Weights of a small autoregressive pixel model: batches of 128.
Rows from block 2, named by matrix and row number. Rows with one number belong to one neuron. Each number is 500 + 25 x the weight over its row's rms, rounded and kept within 0 to 999. All counts start at 0. Numbers have three digits each. After the name is the row's rms in percent of the matrix's.
# gate: MLP gate (model.blocks.2.mlp.gate.weight, 512x256), inputs 129-171
# fc1: MLP up (model.blocks.2.mlp.fc1.weight, 512x256), inputs 129-171
# fc2: MLP down (model.blocks.2.mlp.fc2.weight, 256x512, transposed), outputs 129-171
gate.89 109:480476502464506488530520536520489508536502487469501507493503501465473530466424483483499498482558484502506510455515504510540528492
fc1.89 113:525515508491528546505497492543488517501481522495519476520485546507504527527526524491482535447495490515495511506473504509471475523
fc2.89 105:516507479483500477524499514473460499511488527522496495476523502491547454512497498506492486515486454511524482465522498533571467484
gate.90 092:478542475474538516499557472524509483486523468461513543527531494526506496539539491497514516522511521491506532531509483482463524489
fc1.90 106:482483479502494499468475522444482508466506510509483458501501517469489503496516502482513550470482497502457509507535490485527505571
fc2.90 107:516562530486490525482502496515508544532470513470528529490525463486497526501498504519471477501536541501535527511478481501461474431
gate.91 105:530554514495442479504546484504514536488451517525481508488483524537502523464525545508531467499545539485501512518494533491518519471
fc1.91 104:478515504501452459485521478481493508468494532505485496520480515502541510507463490489493488495528515503488520505491518528506516482
fc2.91 110:520478465504497520528509461495558468475486513501520487511495461491476488492523490529513502526496489456521466514504526504524490528
gate.92 103:517519527480500514528452442485460478501484491473517475482495468527517531494522515506510480453533476501516500495469465484486480487
fc1.92 105:517464543472492495511527521483485492481447482504479478555538487529506476525524521506498520493485517494493511518508481534502544507
fc2.92 109:474519492492535457521479495521486457533564528515515494487480519482503512452481520521477500512524499520496525521496496479505520452
gate.93 102:469551551506475493546492480527468476484541467527515477488495517483531499541541496486520480474502511475538441528486443495532535489
fc1.93 098:526535485494529507523515486494550483520540479489516513493455482518530506532542492481513463472510474507553488511465491528505504496
fc2.93 099:479517478523492461497559497476518513497463498552505504511531488529478476476466481504503476493482493473501499461487524492507488518
gate.94 098:485504562473517523547496502493534490497520518474525485465552494516529464510459511510497491501473478495531495541468555477541490515
fc1.94 105:486510511475567529522502488509483537494494519478473536500483457501485490530485526526525495469497484496539515514523493508482494488
fc2.94 110:543534519526487524435528516509476507510511499514532536509515549478496536520523495521481520512512469526447485485511481486498517499
gate.95 084:475480491482541494496522530530511484517513536536472458488467521478503525478533462504507545484515539453477496498518504483586516471
fc1.95 089:497482477492520531475482522535527499486489442541494550485513510464493484524466511499509513506455504528455491493530488460497525556
fc2.95 086:488518482452537521490485513454447502489469507516495485480518491503498480536477499494462429471509501474464518486513468482447481528
gate.96 106:480467522519521474511528457484549487497495444488482468476509484510544526481508446511474494469503535511503487534482511466521466492
fc1.96 105:516482484496508529512501483472533483477505480501500490521444514520494474528492476499498511510463465528527487557552499512497474550
fc2.96 100:485525509491508515463451521506478531506499513467543534457515497512484487481479503522477489459523517462475516441501484509496460487
gate.97 097:522522525531508501497421551508491499485528483496480493498502517522514497517485517466510547485458476478495534499561469535532527500
fc1.97 099:503534520460485499516530502514513497505507508484491510527532502529498459515502517518452505515509513526467458528501524458478502449
fc2.97 101:520454513455514503505505489513518499503565481491517499480497485470496545487492479527484501526526556483544551465476489519478476534
gate.98 105:506520512505486511448490501485524501507518522533482523490495493482468474486501447503524539531497508516477527496490527495498516535
fc1.98 100:479560512487481473492508515520490562535492498486492531456478537494500533492498493478470549538494527490473537496520497535451499514
fc2.98 108:486502512528506517477491530456509469481495516517503494479510489501507488518483522511498460513482541480506518480466520484526507489
gate.99 105:528546504464474480509465464506513498525445513513480478550508543481504474465502501515490489504449515469484527495508486502493488442
fc1.99 100:497507501490502471481510535508441455494515483488510546512518525505464522550516493515511538489508469519494497493449472508494512510
fc2.99 110:499499499508473525485471480556563513521445508485497503510474503522513447511500460484487493467481490496468498503500485543524475517
gate.100 099:452508482475477506446521525512533559511554500508523533548496447505497527514512459529506503522490467527491496506515518521500489486
fc1.100 095:501544492517501475506494458494477521516514501511490511514507520495510480491517445470521516520476519498486540508507473481520480515
fc2.100 104:512468525529509519516522552535502506474508484479506515480467500504500519484521456526526528516500434519528497515504527506540515482
gate.101 097:483487495452526523478478501503499552513514524478496493490478442512560492481527525513518483476489508463521514521491472496497516504
fc1.101 102:528504510523451503473478500494477470490511500488485439496514469523518523468487508502495503467461498558517501489490526498484487475
fc2.101 107:507484546507553510482488531488517514515501499520484517507500491527454471500540527484557502528493503500490521518493469452468514526
gate.102 101:492526490477476474475522519509477509487493486528547503483524458488478496515501500526477425495458528535459509453498485485497470520
fc1.102 104:449487493484499492503482511535531541522516497507514544493470499506524477506546525452509488501547434493512512517463506507490478497
fc2.102 100:532482468488463535468532527476496512478534505534494465495498492458467522489501521481493518460472479553510477507502487514519568532
gate.103 103:482474499519484502509486477481477507523522464529507515517514508495527454512510507490472486502523506513502515481501473526554487514
fc1.103 108:501517497499501544496532525526521487489502478489519474484507436504486492481471454499522552485520568529529478500493482478489493485
fc2.103 104:484483480525519444519473514535489522538505523524498536538530533527531514528519505485518490538523507482516553483435489514500499522
gate.104 102:427524499528484531505516478484527535491522504528532462509486467477515477550533507501525492521538491539501482518526523476548503522
fc1.104 111:510478494550446483452517510528528474520534461496449502505513518493479543518519474522490492489517497482494480485498478488501504500
fc2.104 093:494506472464471500487547533429453502475506494494549514467503487531475481487484519483516488535475497494500493430517486467516488532
gate.105 107:459522557494546506474493516464499536482481518494465449467461504476482497494483520566471537502559474513483482500522482487470484500
fc1.105 105:523460547491438506483503502529504498454534503514522459487471493520487526495508507456484498551544456528486513530479519519493498488
fc2.105 101:485524498493509532543497522540472485500514527503535533472494519467472430470479501510506506501461455487526480503493472501535482505
gate.106 105:502455508511479496530513482521511493522468499539486487528536525529503479524528519502532451523534504492474496533528514520532497461
fc1.106 105:504493523479520475508556466515488491478460533546525498544471503511530522475526496537484464516491504481523505499500508504468528507
fc2.106 102:511497459528519507520538527496526452500501529458526475492515436476485484462487494471478506485438496499525513496473534511481532494
gate.107 102:485534489484514496474507487485491501538530512496502556542525480475495505507508486505514472477480467531470456524476524499501490502
fc1.107 099:527551479517534527491489496462518537477474503478482493520481478470444518481514470551465476520457481517474471502508497486507548482
fc2.107 110:525499503494521491485500504514480471504466510510526481527506514526510488478468496483476527504518518489539510538534517517521460470
gate.108 111:516457500489505527486508479521502464488543500561489486495509566484467478497462515556466501518487524503535460519510526498481536466
fc1.108 103:471537523488526493506527505527514486483517508530484499487483453486488454512499480472492519491516457499505493483505453479485522516
fc2.108 096:492424445526483504538500470510495528537506477518486476507476538515515475479495463513499496490497500493520486523453537501505478509
gate.109 100:501492474536545505495477505476496481504473513522468445495466501500503543522498530520519530474472511529500508478547483499487497514
fc1.109 096:494510471513497480507474549469513530502466482492473484471540494440531502506541477539465528512489490492524460435476529509500480508
fc2.109 103:425513484508477494484519518531483510559487473489515489524498472473501473465478558482462500498462552473489503544476494544490512530
gate.110 102:480531473458505502516485533495524521494474502463525506528521496488509474531505518508479478475524485525505455484493451525476503515
fc1.110 109:486523526484494487512519516470528486499518519468469518495475481498470498527517526515506507487457501499488482458491525522534475534
fc2.110 104:514495530485516508462462482523486494469478474488518506541549543500500464468513464514499470576520484524505515485522518502493508528
gate.111 104:519430545509519509508515490501485515548462522453507471501511532508489540513505526462541508502491477550522549485490466526509530492
fc1.111 096:482521493508506425536508524472524478502540518530466542534486510515509467506497536502493485500425460465533516490552505477549489509
fc2.111 096:505452508513499534489487517502504471527485487505499469515510493521494552482502491498490520496487454480483534484502529511525501507
gate.112 106:515469546469517497511496476496520473516499492496538497509464550493517496474507515501541496527472488508488491486522499555480542522
fc1.112 096:510483433485505552482467536503486480489488466500530475485520473459520533513455518474453520494508511500510528455495493498487468518
fc2.112 101:537520528543500504515497483493533484483469500512539552523486498501505515525471526491528490499493484498497487484513512560504472480
gate.113 108:512480485498477484490515490510470527454468515506497489464492547535515499498523566517486486519493538517485513467505499495523492527
fc1.113 102:520449497516547502496492464500533510507521447474510520522530492521492503501491509510477503545487466412476510498482466479484508472
fc2.113 101:466538476455494482531489474504508532548511498468450479510483489461469487463498522509466536489530509554488495521468505545482501490
gate.114 100:545482513513534537506491532514511505511513500519472480487492504470487479482515502534494465483515501504500498480465528521533518453
fc1.114 095:503534487496502519513528514491485527541544548496505478523528524527565526509515499517520492524508536547514517509501502513487535466
fc2.114 099:485502539472518568495516485531497496457476482487497496513501524509485408503527522525482503478474475543519506523544512494530504514
gate.115 106:457480513481478485492488471489521486510472481513464520480489463554543555528465535533476474491531501494455474493478504508481496506
fc1.115 101:539486479491491445470492497498490504528512515477471475465496462507580510539473478537494481483481513525542515475515507489499486497
fc2.115 113:454488503495513509497486504495488463510499535451499546468510509482470489553483494516460518459552551494469519524491521479504558508
gate.116 103:508470512511549500523508437471483514515494503549467480559534503530520483467494515501470511489486499508526499541502505534456496457
fc1.116 111:501479495518498523512487481500480528495545472534496493523498516541447481448461506497491491488493566549532503540503502508467490457
fc2.116 116:470522539484452530480489522512507463472458488456509566494486450475446497549491511543473514488463503500500491478477467508513503515
gate.117 093:531531496531499518518540520514501488465520499552462513496526516514527467528459524511501464482525525487476459539510494535469492478
fc1.117 099:513488534454515482501518537481467496513507503502522486499532525476456501514520534513483449492550500530479470478521464528507509497
fc2.117 121:527506476508519504514501475465554500522444471464515444536507502555505506455507475504485516496476480469509509484485456524505488505
gate.118 105:521457514482506511537524463497517495435523499454452493452507528509505519485508530492447521504467461515482554493468483526514528502
fc1.118 102:503457505479519504512508496485539462501526517490466506501469472463506497450491524467527483502474474512506524499491497513493522488
fc2.118 096:499577510492523494522517516479483496524542443456535571481549510501508466483489503484502510497466531463485531498523517519538460489
gate.119 095:508461512488518497501511492493481483493501486445532530449532549535474498480459452520463505452491471519482510541496511485524448460
fc1.119 087:499489493506463501498481502472505550517536473510537479474498515500470517481531495495479507504469504479478509493505527522488497542
fc2.119 090:526497504498523515536513489485515512547506520519505507522507499481535506495503484472506523488536465436481422476463500499479510514
gate.120 104:524506479477507493533544488515529482499543496527464506480443511516496512519499493502515513501456499531462524470510532504537546505
fc1.120 093:516475571546443469495518510498504519491475503477505560516507510504525486487495518485520475493505501500510469527542492512512541486
fc2.120 097:544493474467475475541502492511477499526523490518504520472488537451520516500474473507505488495510522528508537496487502522535523465
gate.121 099:477516501459475496477462488481523505487533496523529500468510473441504454509489512485497536476540502483472542534474516481483444483
fc1.121 103:490531482544539530479499490455544526485486482498500513463508517516478486486500484511494508482486491489499535490470464521470486480
fc2.121 093:518507520444498556477509487533470478470478493516476528525490476476471482497512517469507448484488497473526486482539483502505512457
gate.122 095:526467534480496539519444485521538460499483533480507495465526494506482470511495527476492524471478489493500535507513464495498524498
fc1.122 102:527504498468520480529474528481502541484533481511513492517455516520486525513469517485515530470478486503523412486496506474486499477
fc2.122 115:480499535499498531489457457512489533511487490468514506519524538504548495496539532542497517492545480457468549447484509469494479510
gate.123 101:468513512461498459491485535521495530541536534540520481455508527484498475478514509544505486441498525522508501526498506497449526531
fc1.123 095:528493502531502483484471489526480500516504484450512538494497577550523521515489492480507488532506558532497481478475491505512447532
fc2.123 095:478484490490474495479480511504490487474485510494530516448523476499460533503520524527487522482517506514488449543501479493457510518
gate.124 102:518503507472485504478454490530538490490498474483506571508491461501497454546508510524454498459483488490502490528541545513471523473
fc1.124 106:467490491484486516470477490484539479498510483513555522453499454517489491536492487527482466518469522499495452469521516470488532477
fc2.124 105:522500517476505501475542519497513498488484512499457474487446505502469474473471525496517521460546496482506517466479437546531460496
gate.125 098:525498456488495451496481455492503446528502532495480499492496498495511450521485468488503533491508475506524516527501543472503487531
fc1.125 100:503502501506532448496522479441535489459499496497475480522485513503495513487525475519515518531499509517454486514483524513490508480
fc2.125 094:484453519504476546470507495503523526456482486488523492507561473562511480493520484485470517523508524496533476526488483456525464509
gate.126 098:525480506524510510508510500481496537512555504513499518504527496508490479501509533503498471523493502490519508476543549486493557550
fc1.126 111:514512485473478483525511474476450490545507496485528521498521542521500507504447488542506509514488510508484483509505520508514502502
fc2.126 105:515471531454530475466509545537514511447521526556487494480501525462492502485549485464487433515492504477473517526486547485508503532
gate.127 079:482483486502470490472537507483518512491488475480560486548495512467494511517502525530463541515499465494482510499544474470506529475
fc1.127 069:522468542459483490500511460508479523468467482473496472508500505487459532484527458494508474486486493523479513514476434520518499473
fc2.127 063:472523523533511515545499484466496485496469470471517502502499481489508474535517524446468485519541518514507528495510511479487510474
gate.128 080:503518521525513499505457508536521467509552484513472530475507488499468549445517476494477504505470525492510511516510521504481512525
fc1.128 084:473504467507459489468483505487488465491473499539514459484509508489468467500472483503521548491458512510539463434503500475522467533
fc2.128 078:513504527498524499526494493506540478512509455527522490484480484524499485524478458492464498524475526452505476475507468487486524522
gate.129 105:509501497533516507495502483470541512548509444505490463499506469475470512516534506471490525489521519465496515509497513498518476452
fc1.129 100:514473513496529509496489491487510475480533501505481465532492527543504552478499486507485492510516504435514470500485498545463517522
fc2.129 097:502530504492488455501504524507479505479533518486531522478494487497506517543474522520476506530476480518496435484540506482528500499
gate.130 105:525454450547516548499497522518493502493475475467491488463471483486448537528469497482501449494485486463552468525487553501512521495
fc1.130 108:491525461510554522448520518504484500480503503479552514507516522474526493495465492513522484530465510495516481467474532470536544515
fc2.130 100:550490455495487506496509527516534486520451464486516477505494516476452499504545464522506481507505486482498503493516517525493500471
gate.131 090:485504487526529556501461481501478508505519523489550461498490456522491479524521500519514491466502534535504477448521529431471471490
fc1.131 100:491500527493458483506552513433500463532478484495499537462508456483447472484513501488516561506489474553503492474473484495472507469
fc2.131 093:523533478501510493521501527497497514467545506491550467497451459505519533493529521518527457499519505521459520510487531485499532506
gate.132 100:468519514480488447528517503476478481489485540520515467456535518484533458461559506519500493518495510491501504544496534477520484546
fc1.132 108:513455508518512540517523498450514454526489493471516526494499479521513527505502491540505470483515503529533509480488529488492482501
fc2.132 110:472473551472515495542490503520446538496492526501445488536508496464495434476479498498451548509492480489514508496508514501545483482
gate.133 094:494433494510487527494553491513492516504560522489464486500513495518500528505527510537475476476513475480474495453507534565503539508
fc1.133 089:514461524485491463468505512493454548552476510501508498503506495481458495471492501560475464492529497502434524436511492449473497499
fc2.133 087:522539473498511496488506510511469461460472489519475572474511510514533502500508492460490472495487490562501445520481517457508507490
gate.134 096:514530465525484508507507483490504510513500464475511494493457519459444511512478486492495544510474514502553482504480480434550510493
fc1.134 109:521515477478505472516504542495481493467481489507460487548489501469470499534513499503516487509509490519486494503495532473505467458
fc2.134 101:488514517497486470503453475491490509505492525483515503509545520527493526467491496468539516488482492461537538473490490526500523490
gate.135 108:520491497529495431494507480512530488520522485555504442512506439505514541490482525503483469508557481543489508496519523526498538447
fc1.135 110:506509475513568497508515499538524462526531482463492460505461511523533533481506506473476499498453522514524512482496474509480515507
fc2.135 099:481495499473484539480517492467502529494498492570487504527524467464485488526501534462527480556519502474538520556491504491557531485
gate.136 100:501503489507513511487479503528500474518537501436497544511548545509481508473489540500495467537448493513538506531494444542477486524
fc1.136 112:516519489488463473462484516497512498473495503489498490510537531459512586540524501477506490472543532494461433474510502500509498507
fc2.136 109:495513512506468487514494480501463516510490481534472519462510511508500490515466495487509454507499485504513541491479524536531481496
gate.137 101:529468502511536520485490485495470507490514499488471519491469491487486484526503545490542521496508494506497483503516485469484508522
fc1.137 111:487537458508515452479508513538503516514533535517474514529525474477538516506517529488534480511511495471518473509457544505501463458
fc2.137 105:485519517486498496492453483481518476512471485526496531514511493525494503478476486512527513460483473474469499487483453514540497534
gate.138 106:481481488463446558519484459520508514518508508494497483447526463486500484480459526476508506504500505512496516517529496488502520482
fc1.138 101:501503489483556491445475440452517485492507467506494520494501531505530499480492479491523536517473525535508512498528466540503512531
fc2.138 105:480456506528527510497481520488467525451482523531478489495517543491487491498506496524532489496514508485523482490475529539506492515
gate.139 104:474510515487498458515449485508518507543490510517486518481512491472475517470552496521520494467484530556553512525512472501493549495
fc1.139 093:471480532476464505502460517456532530495514487470474515497495509461485531510470463517498495476509515520465527493532543476506474489
fc2.139 095:491501487493484525497506513473508497543457482510507504497527474511484488525522501490514526502521414415489495494527497478514487530
gate.140 099:487519498520545437488449477503519482483494526518445523511514459514513488489554528552498504483511511480439518483488494487493472503
fc1.140 103:496495485480518496499516534545514475497493524469494487521493503521498513487495507462538465492494519511520495513512480495527514491
fc2.140 101:499539482557492509523516496506495505511501457504466490482460506486500507471505497494506502515476505538488539500489522440468481451
gate.141 097:444486495468492526506479545505517460504508493497525482472491536511522514489507527506475484501470508490484455534518545509510494564
fc1.141 087:516501516492521509524509479485496539527525505512528522564523480506485514498482475505436501493515475507495534502476488481518506456
fc2.141 095:491485524489489493485489495465514516511496479551523504492436481485504479462512491534511518462503514517507523466476469442505511533
gate.142 099:494516528528503510510496455475493536487529535490488532510482455499483507478479496503466505537477480525524518513516492524492505458
fc1.142 106:520527488514473491488486519494501519504545519522500515473504480508502473545502553507471468490522518521467476554500515511491465517
fc2.142 100:492466493525493499457518491541479490514487501510546506495493463536517473449506492503510522533525487514471505501524490503486520510
gate.143 107:486511503525490474556517461481485482520518525493468478469449463500499504484494474513477472508481531519518470483495556499514475480
fc1.143 103:505509509520474491497501499512538488527494483481516494498471505473551530479495525472451511539507504482522524508490502506495524506
fc2.143 095:489498488472489521501540531514523523528468483477462504530490509528532491511501480447498514500537491492459477496503465533466530488
gate.144 104:512520486529523477504542439508486482502510512483471511484521494515549526517430520463504481496498499479509500483499468528526497508
fc1.144 104:528475525488525472500501455538510495507496538489488510483475485465464495503503542450494513514483482475493502468459456495515490489
fc2.144 102:471504467482465486458498494453516534517443521507505540510581458474481461510503510513491480479529516510528473522525474508549478488
gate.145 095:507501490472522475502486546513462527494478495464509515535531517500570554519518499541527468513510493501510495478464481509522507507
fc1.145 097:494524508485542497459557476504508514481522473524506522508458527490505526534461483458441488493511512504520507524542457509532440464
fc2.145 094:498493504504494471511507489546487526493508509490534528530490479461533446531458486560502484526495529467570529502497506495513463509
gate.146 102:530501520531522504553474494513518497504528534496468518499478507466467526478482476523498525480490461469524489479491514474495507558
fc1.146 097:486450506483494483483517503545517508468532551483507533477495472464482488530488503454500517476487510508494554525560483484496501498
fc2.146 098:454452517452530528480518509499510527488484495505525492545512480513523524519482466493495512510512469480524484494530494523497518500
gate.147 108:488499541490534555532526476505503460536521530488494503472538507491508496472512499503510531502525549492551551480510508507506471511
fc1.147 112:509503473529463551507467553523495495517518471514519513505490472499460476498480497483517535500512468477517482526543491536533480498
fc2.147 104:502479526443558486496540461516512469491505500499478484522510491498485499549514511500481509503548490480494509483493477468507467491
gate.148 095:550511499499479534554489515488466458488481468527491483460467550502476533542487451517497461480479464523448501506520503487515488499
fc1.148 098:539479491552502498533501482506473487484509516479528462478483481464452478500513477535507510506511473513504487516497450478530495423
fc2.148 105:480494514439564472462474512490479512511520493492472515494501493458508500484491515509538495538535496516491502480522530458506463533
gate.149 092:523467498454478457478480479463472512493539476506508501546515467470550496541508475517479540492486491524518515515468497466476516532
fc1.149 078:465465527508446474519532511493477521502527466512461489501520545488508484465536459499438514537499484530475461493537525457505526491
fc2.149 082:499490553498543501488478465460532543523530449492466464499490491468499474516495442467508484510509525530506484497489467541504513514
gate.150 104:513500484429510482484492475475542483499505516468496516494512549494509489488534472541503514481503509503512515467524493475450525507
fc1.150 098:500506493511454510511520494528558522495482517522541543507531498503528451529503483534474457500551507494479518476527512475475503532
fc2.150 106:481476506499493568524498543498483486519521531489498500506473468530488567501489524459500483525521509488500508504486491498493492479
gate.151 096:540553501467504496475510513497553513522494479523511513500527478476547496501486465515483490473511483475534493516505496508462481521
fc1.151 104:487544497443503497484492493503500514481521521542502538462497466484509530521529484515545496502498500498474504518489460517487511485
fc2.151 101:472464473529541479508539482517483520514491523496523503538491497473493493469533511500469528483499489524493497482536488504521546523
gate.152 103:542506507491467503479496529490544483510518528482468506488495491517503467526527485506489446477502510516486489496513501448476501500
fc1.152 108:469512549542502502498462495524454516501516482475480514541517546471514534484515479498511467523539492498463464530520503473482493465
fc2.152 101:524485481484484513487547513501456491435524547512575508511498503530467476489462489498455506505532489498476525464507527531479558495
gate.153 088:497523522485497488538550535517469498499515492540534490457489463494509546449558499541507469503515470486489502490558539505517486515
fc1.153 104:476477497474475542495504508533471477509524503461514498487518520502452471517513486464486473497442480523519536483491483490486474495
fc2.153 092:515492539523500484474463471495534508465526499506521488522488498522485463485545526530499449576534530462501486505470541498455503492
gate.154 101:459524511494478506493503502508493483511508529536500494459484463518509474494491486503471514519512523500497525541502480495491503534
fc1.154 106:499526488498505499499505447507491513508502474466467515494460514498534455496501480506502520507548461512476461522498525491485503460
fc2.154 102:476470463442499482486485540521505511501500514516501479517504510454509462529494530491461493487485502464548444532493462524515498469
gate.155 099:508473549516555511510495519512549548497512497479497488496466468501502512536501485519514476469483500495474519517494492506483512516
fc1.155 101:507506501502511488497509498480472495460475483530513503485477449509521509495525544493554525538494526460480549473517460494495479557
fc2.155 102:500510515518535478528507502467494529508557486464546501492476531516487516506505488506458559492511523512477498485457519501495483513
gate.156 097:486491436525549475505506560494474458562499536500475515518517487452507477499498522518501491507483470486550523500543512533470493437
fc1.156 106:542539531458468475462477503517491457511484532487492513513494490515501525502479466493518465496508520480498543468500527493493489512
fc2.156 106:538477487511555474496523525484513526460482482506512498538517552492463484509504507504522527513517476462526489551533508513503530516
gate.157 094:497505484476517473463520438514483475491483521474478515493509535547494472509507482518488518497494476479505487499484509508484514456
fc1.157 101:530497496481513516508516485516508522477477487505531505497490510520445512476493492492512517485494464513550521493528471514508484489
fc2.157 098:503491492547515517516463496491504452471517522546524518504493511483514486515527459512502472464511519543498499517493534445518490488
gate.158 106:464538493522486519539491481496500479538446484506515468524496517506507486495499470521465504498533464463488488484497471449466492478
fc1.158 104:479506478468495532484482516484530525500484512515452457476459510492440533473505480491546519525551491505496477489492497521497526456
fc2.158 111:533516500545526486517547502543473493501516506478503521496507495544535493501487495490508481514479469511488470528473514465543498492
gate.159 104:516493492521462431521509505494508482491490504461502529461477450484521543464533525534469485543477522510540453480531532512529502476
fc1.159 101:458487504525499513489503505530493542470483505494491505503496505552456511523469491469473482526495490506504542531535481456556501520
fc2.159 103:510524432481459509504516460503523489550487519467490502479479497475479538472503574520483510527531457501524518501518526498534544487
gate.160 098:519490476486529507513502534465509491493477490515486494528531477512450542491536522476487506522464547527456474529482481499517534487
fc1.160 102:501490518460496482505502449500511561492485469518464538524496502551450492512530507508504517523472474527474486494511480512473513508
fc2.160 099:475497544537504500496500502501446514547477481470535495486541502530522496464500510440520479535543501486533475486516452487480553512
gate.161 098:466559526518510498488471491494528515486511541544522507506501520508499493472466442500508484482502531552451416504536507474532484444
fc1.161 104:476495488486501504508521524489506537468498465499450513519537459491524474510472475529469450489507473518476442550510520495532493504
fc2.161 101:518525484555500486505520485524515473503504486465556469451468489529506491542500539458486512489513492471510494460486461451457508474
gate.162 107:503520479499499514523507495535540511501478558482481497514465468500479587508485524465504544476517473509479502482478471545517512500
fc1.162 100:511444498479496575494514558463511480510513498510521508495523503542528475480498494479479548504494457470506530526505499487524496519
fc2.162 101:524491527519506528541524498495552499508520487510521509488515493492467521533486514505472537488510494546498488488475475495518475454
gate.163 096:481535484525492514526507477514494476485537468522494500494539479493509479493463495546498474515510437476499522521476515518508486496
fc1.163 109:530520488491472483488535522474483520484487529509482497492457501514534502530506509499490431521512506527479487513526487521496502543
fc2.163 097:490534532505501542522500521502501455486522490502451485501500504493465514505522540503507560513506505507508474505477487505500535500
gate.164 100:477470506523504473490500461482501513504487481524536493533437481480458516561490475487508492526495538492472473478523531479424483529
fc1.164 094:486456518479515479479512513518486494522496528480453499474486506462475502488515524473524523499480511496476560526484469471514459472
fc2.164 095:467453539476514499539496534461511546472502520515509500552527474451517525519492501523506512485492457497494513514494499526507516546
gate.165 100:519519470476538513515565473517516506485526545518474500493495551486474480477525497548497504502507538461505528493538526498514491519
fc1.165 104:497557500482511527539500524523507519473522480512482514484520481507471518478484486518510506483456489510493502511531485493507522502
fc2.165 104:481489532464490489513444489504495463535484532500533481501516503474461481522521510508472527537513508468498467488493519469487503519
gate.166 100:529522502488510499532547509468481497486496522512503537476490477478492435510516480518550519487511440478498470536471496494515522450
fc1.166 105:539494513469509519465468500539508513458502487501454515499489535509512475512484499521490559500501490490475526522465504494530569481
fc2.166 106:504503509477492430530506451487506476521505530536495482501473493470513500486526490518516447543496493522547493506554513503459447527
gate.167 092:498508471454508562531510494547506480445492508564533497497510502542459470517535498490476472502535505524495445495521483488525508529
fc1.167 110:498445502489475531484480462468530505475474448507519487497480520546531451506494469496451509473468536494556497518499486537500520522
fc2.167 101:495527497492494468505482525489526514523567504475549498475494502459483525522525502513483477500509474512499549478481465474469474530
gate.168 103:522553543469502502479490499488518496501537495483526566520516473484492477478522456516515466501463482530509483534497464534442477499
fc1.168 101:476532507535490512475494496491521536519520488476492532536524486515506479486481498537493499537515496530492502506502525500494451444
fc2.168 104:444506498516556505511511480547489488505512478471521457514443475473483493535548500465490536483507519474477434494500490526520503469
gate.169 108:472520492503531539488485506530560472526497536495516508555487483507468512523444523475488537484488481506491445527506498493516492517
fc1.169 087:506493497515484540481486481524507487518510504495449524501459465484503482559509527536424521514495512470511484538528507471494538496
fc2.169 106:489521510542487494515472554495504488513497495469493482454532499503465505492570484536477532535511517513463545518505520478476532494
gate.170 101:525480490518506518535532488503534466474473481493492479525499462497503495508501533482502518485470521543459519505449513522478529551
fc1.170 095:479527492468538524482504488505465499508492492519499535543518513507485498486551512472513526497533513477492482520499513503529464489
fc2.170 098:548486499511485489498490466451500492510500542479475497519517523487508446537480493499505494517458481504475470469521485485523504479
gate.171 102:486526541498529497529501534479544510525509507505520500475515507489513448495500554459514520525530516488519462480516485523469505507
fc1.171 104:494474462484495584464496439457494510497524511512524513531483479561512599483504484476528494496473521527483493499514519506490541509
fc2.171 105:526478493520490450485503532485475515480539523473549489508506501477534442485549535472509506535469472507480506520465517489473460503
gate.172 106:486460515495486468541516462541497501496490527482520512495540493495551504492512490516524493511504520509448451495507477476488507510
fc1.172 106:495547469500483465508523480505504492544493535499534499511496503515485473508480464507501531493493459515523481528481544509504479560
fc2.172 100:520487482461501536520503521515462507492567497445498507526473557473466478538508533506496504548491533487520524502537478519517551443
gate.173 104:531495478531517498490524509461551479523510493514494478562463484534534502508484496542506454469470528562524531528474494475485509481
fc1.173 106:522506505492497542536486445485490507491520520526456499507479533537504571486504504493485482513477502466531518543467489472535516495
fc2.173 098:513492527451512508447449500491534481502476501434518491536481517527499516444490496510518555464541508525523507482479539505441506547
gate.174 099:446504486508522507514504518494465524507494479494448493474527471491457499488513494521501490554519482477499517504523491445514473515
fc1.174 108:486496514501512497486487528463464472492505493492528454443501524483520550509494542502508512497515512504485512468512496481482509531
fc2.174 100:460508475496509523496476516530555474525474501518492519501500520471526496545524465476513504475556485482466472518511532527487508509
gate.175 099:541506527511498501532523521512527479465519478489533498523463523492490544505484535503521498509479458462489491474580562474475511476
fc1.175 103:555532515493502500492511509522526485499509503457500502509496493513539500474495464441489505449480533501489490486516477509502501481
fc2.175 106:501485484496501484507539478477505512517499544531507526507497496520471490512482544527509522527480446524503553520462486522487519527
gate.176 098:571525508491486469486481505498528499489526522488517537519472518459522554513505532473480502483503460500504519462535483485475525484
fc1.176 113:497517557534532461524515488505508460544501461479516515520513516490508497550487511542481473528495456498521523455541500512448470521
fc2.176 102:482484482471460511539490480455483507492481542555463462475502470478524504465514488501501499483502502506504475514436502505518505446
gate.177 101:500464523458514439440512496503515469517498484491526471523535476554510496500537520500509488539505497482499471486501527531554510503
fc1.177 109:480490458531488512529460472499505510503474485482494474464511511510517507485501505526499508472537497530524474505467523512521496518
fc2.177 101:451508561518500515486508515485507476513533516568467510502473519498526494544512555478517522522474506508473542474501434508511481518
gate.178 110:473511489532536528464503487532474471485504443539496467502531519490501518452529526455476520509511524448446545520478493494468500528
fc1.178 095:486515527516511491468486467492508495537556475519477516478496512496515509482527457482499475483502508466470541511565567484513472528
fc2.178 096:505465491461549464496534517471448498483561483468473497507520472544478488560523474517515505520512565520493482510552509509514544493
gate.179 099:518487506501524495522468478524504493525488496516498492557517514552505507478494521507469502454478518519458507494498502505515482510
fc1.179 089:490491508477513543512509537535473529499518500499504528479471468464473557497489464512488462458454448495491493487491460524510492527
fc2.179 094:540480469535494496548472451512498513497502476489537497521505485504518491497484487529518510514500474466502482488543497499467501525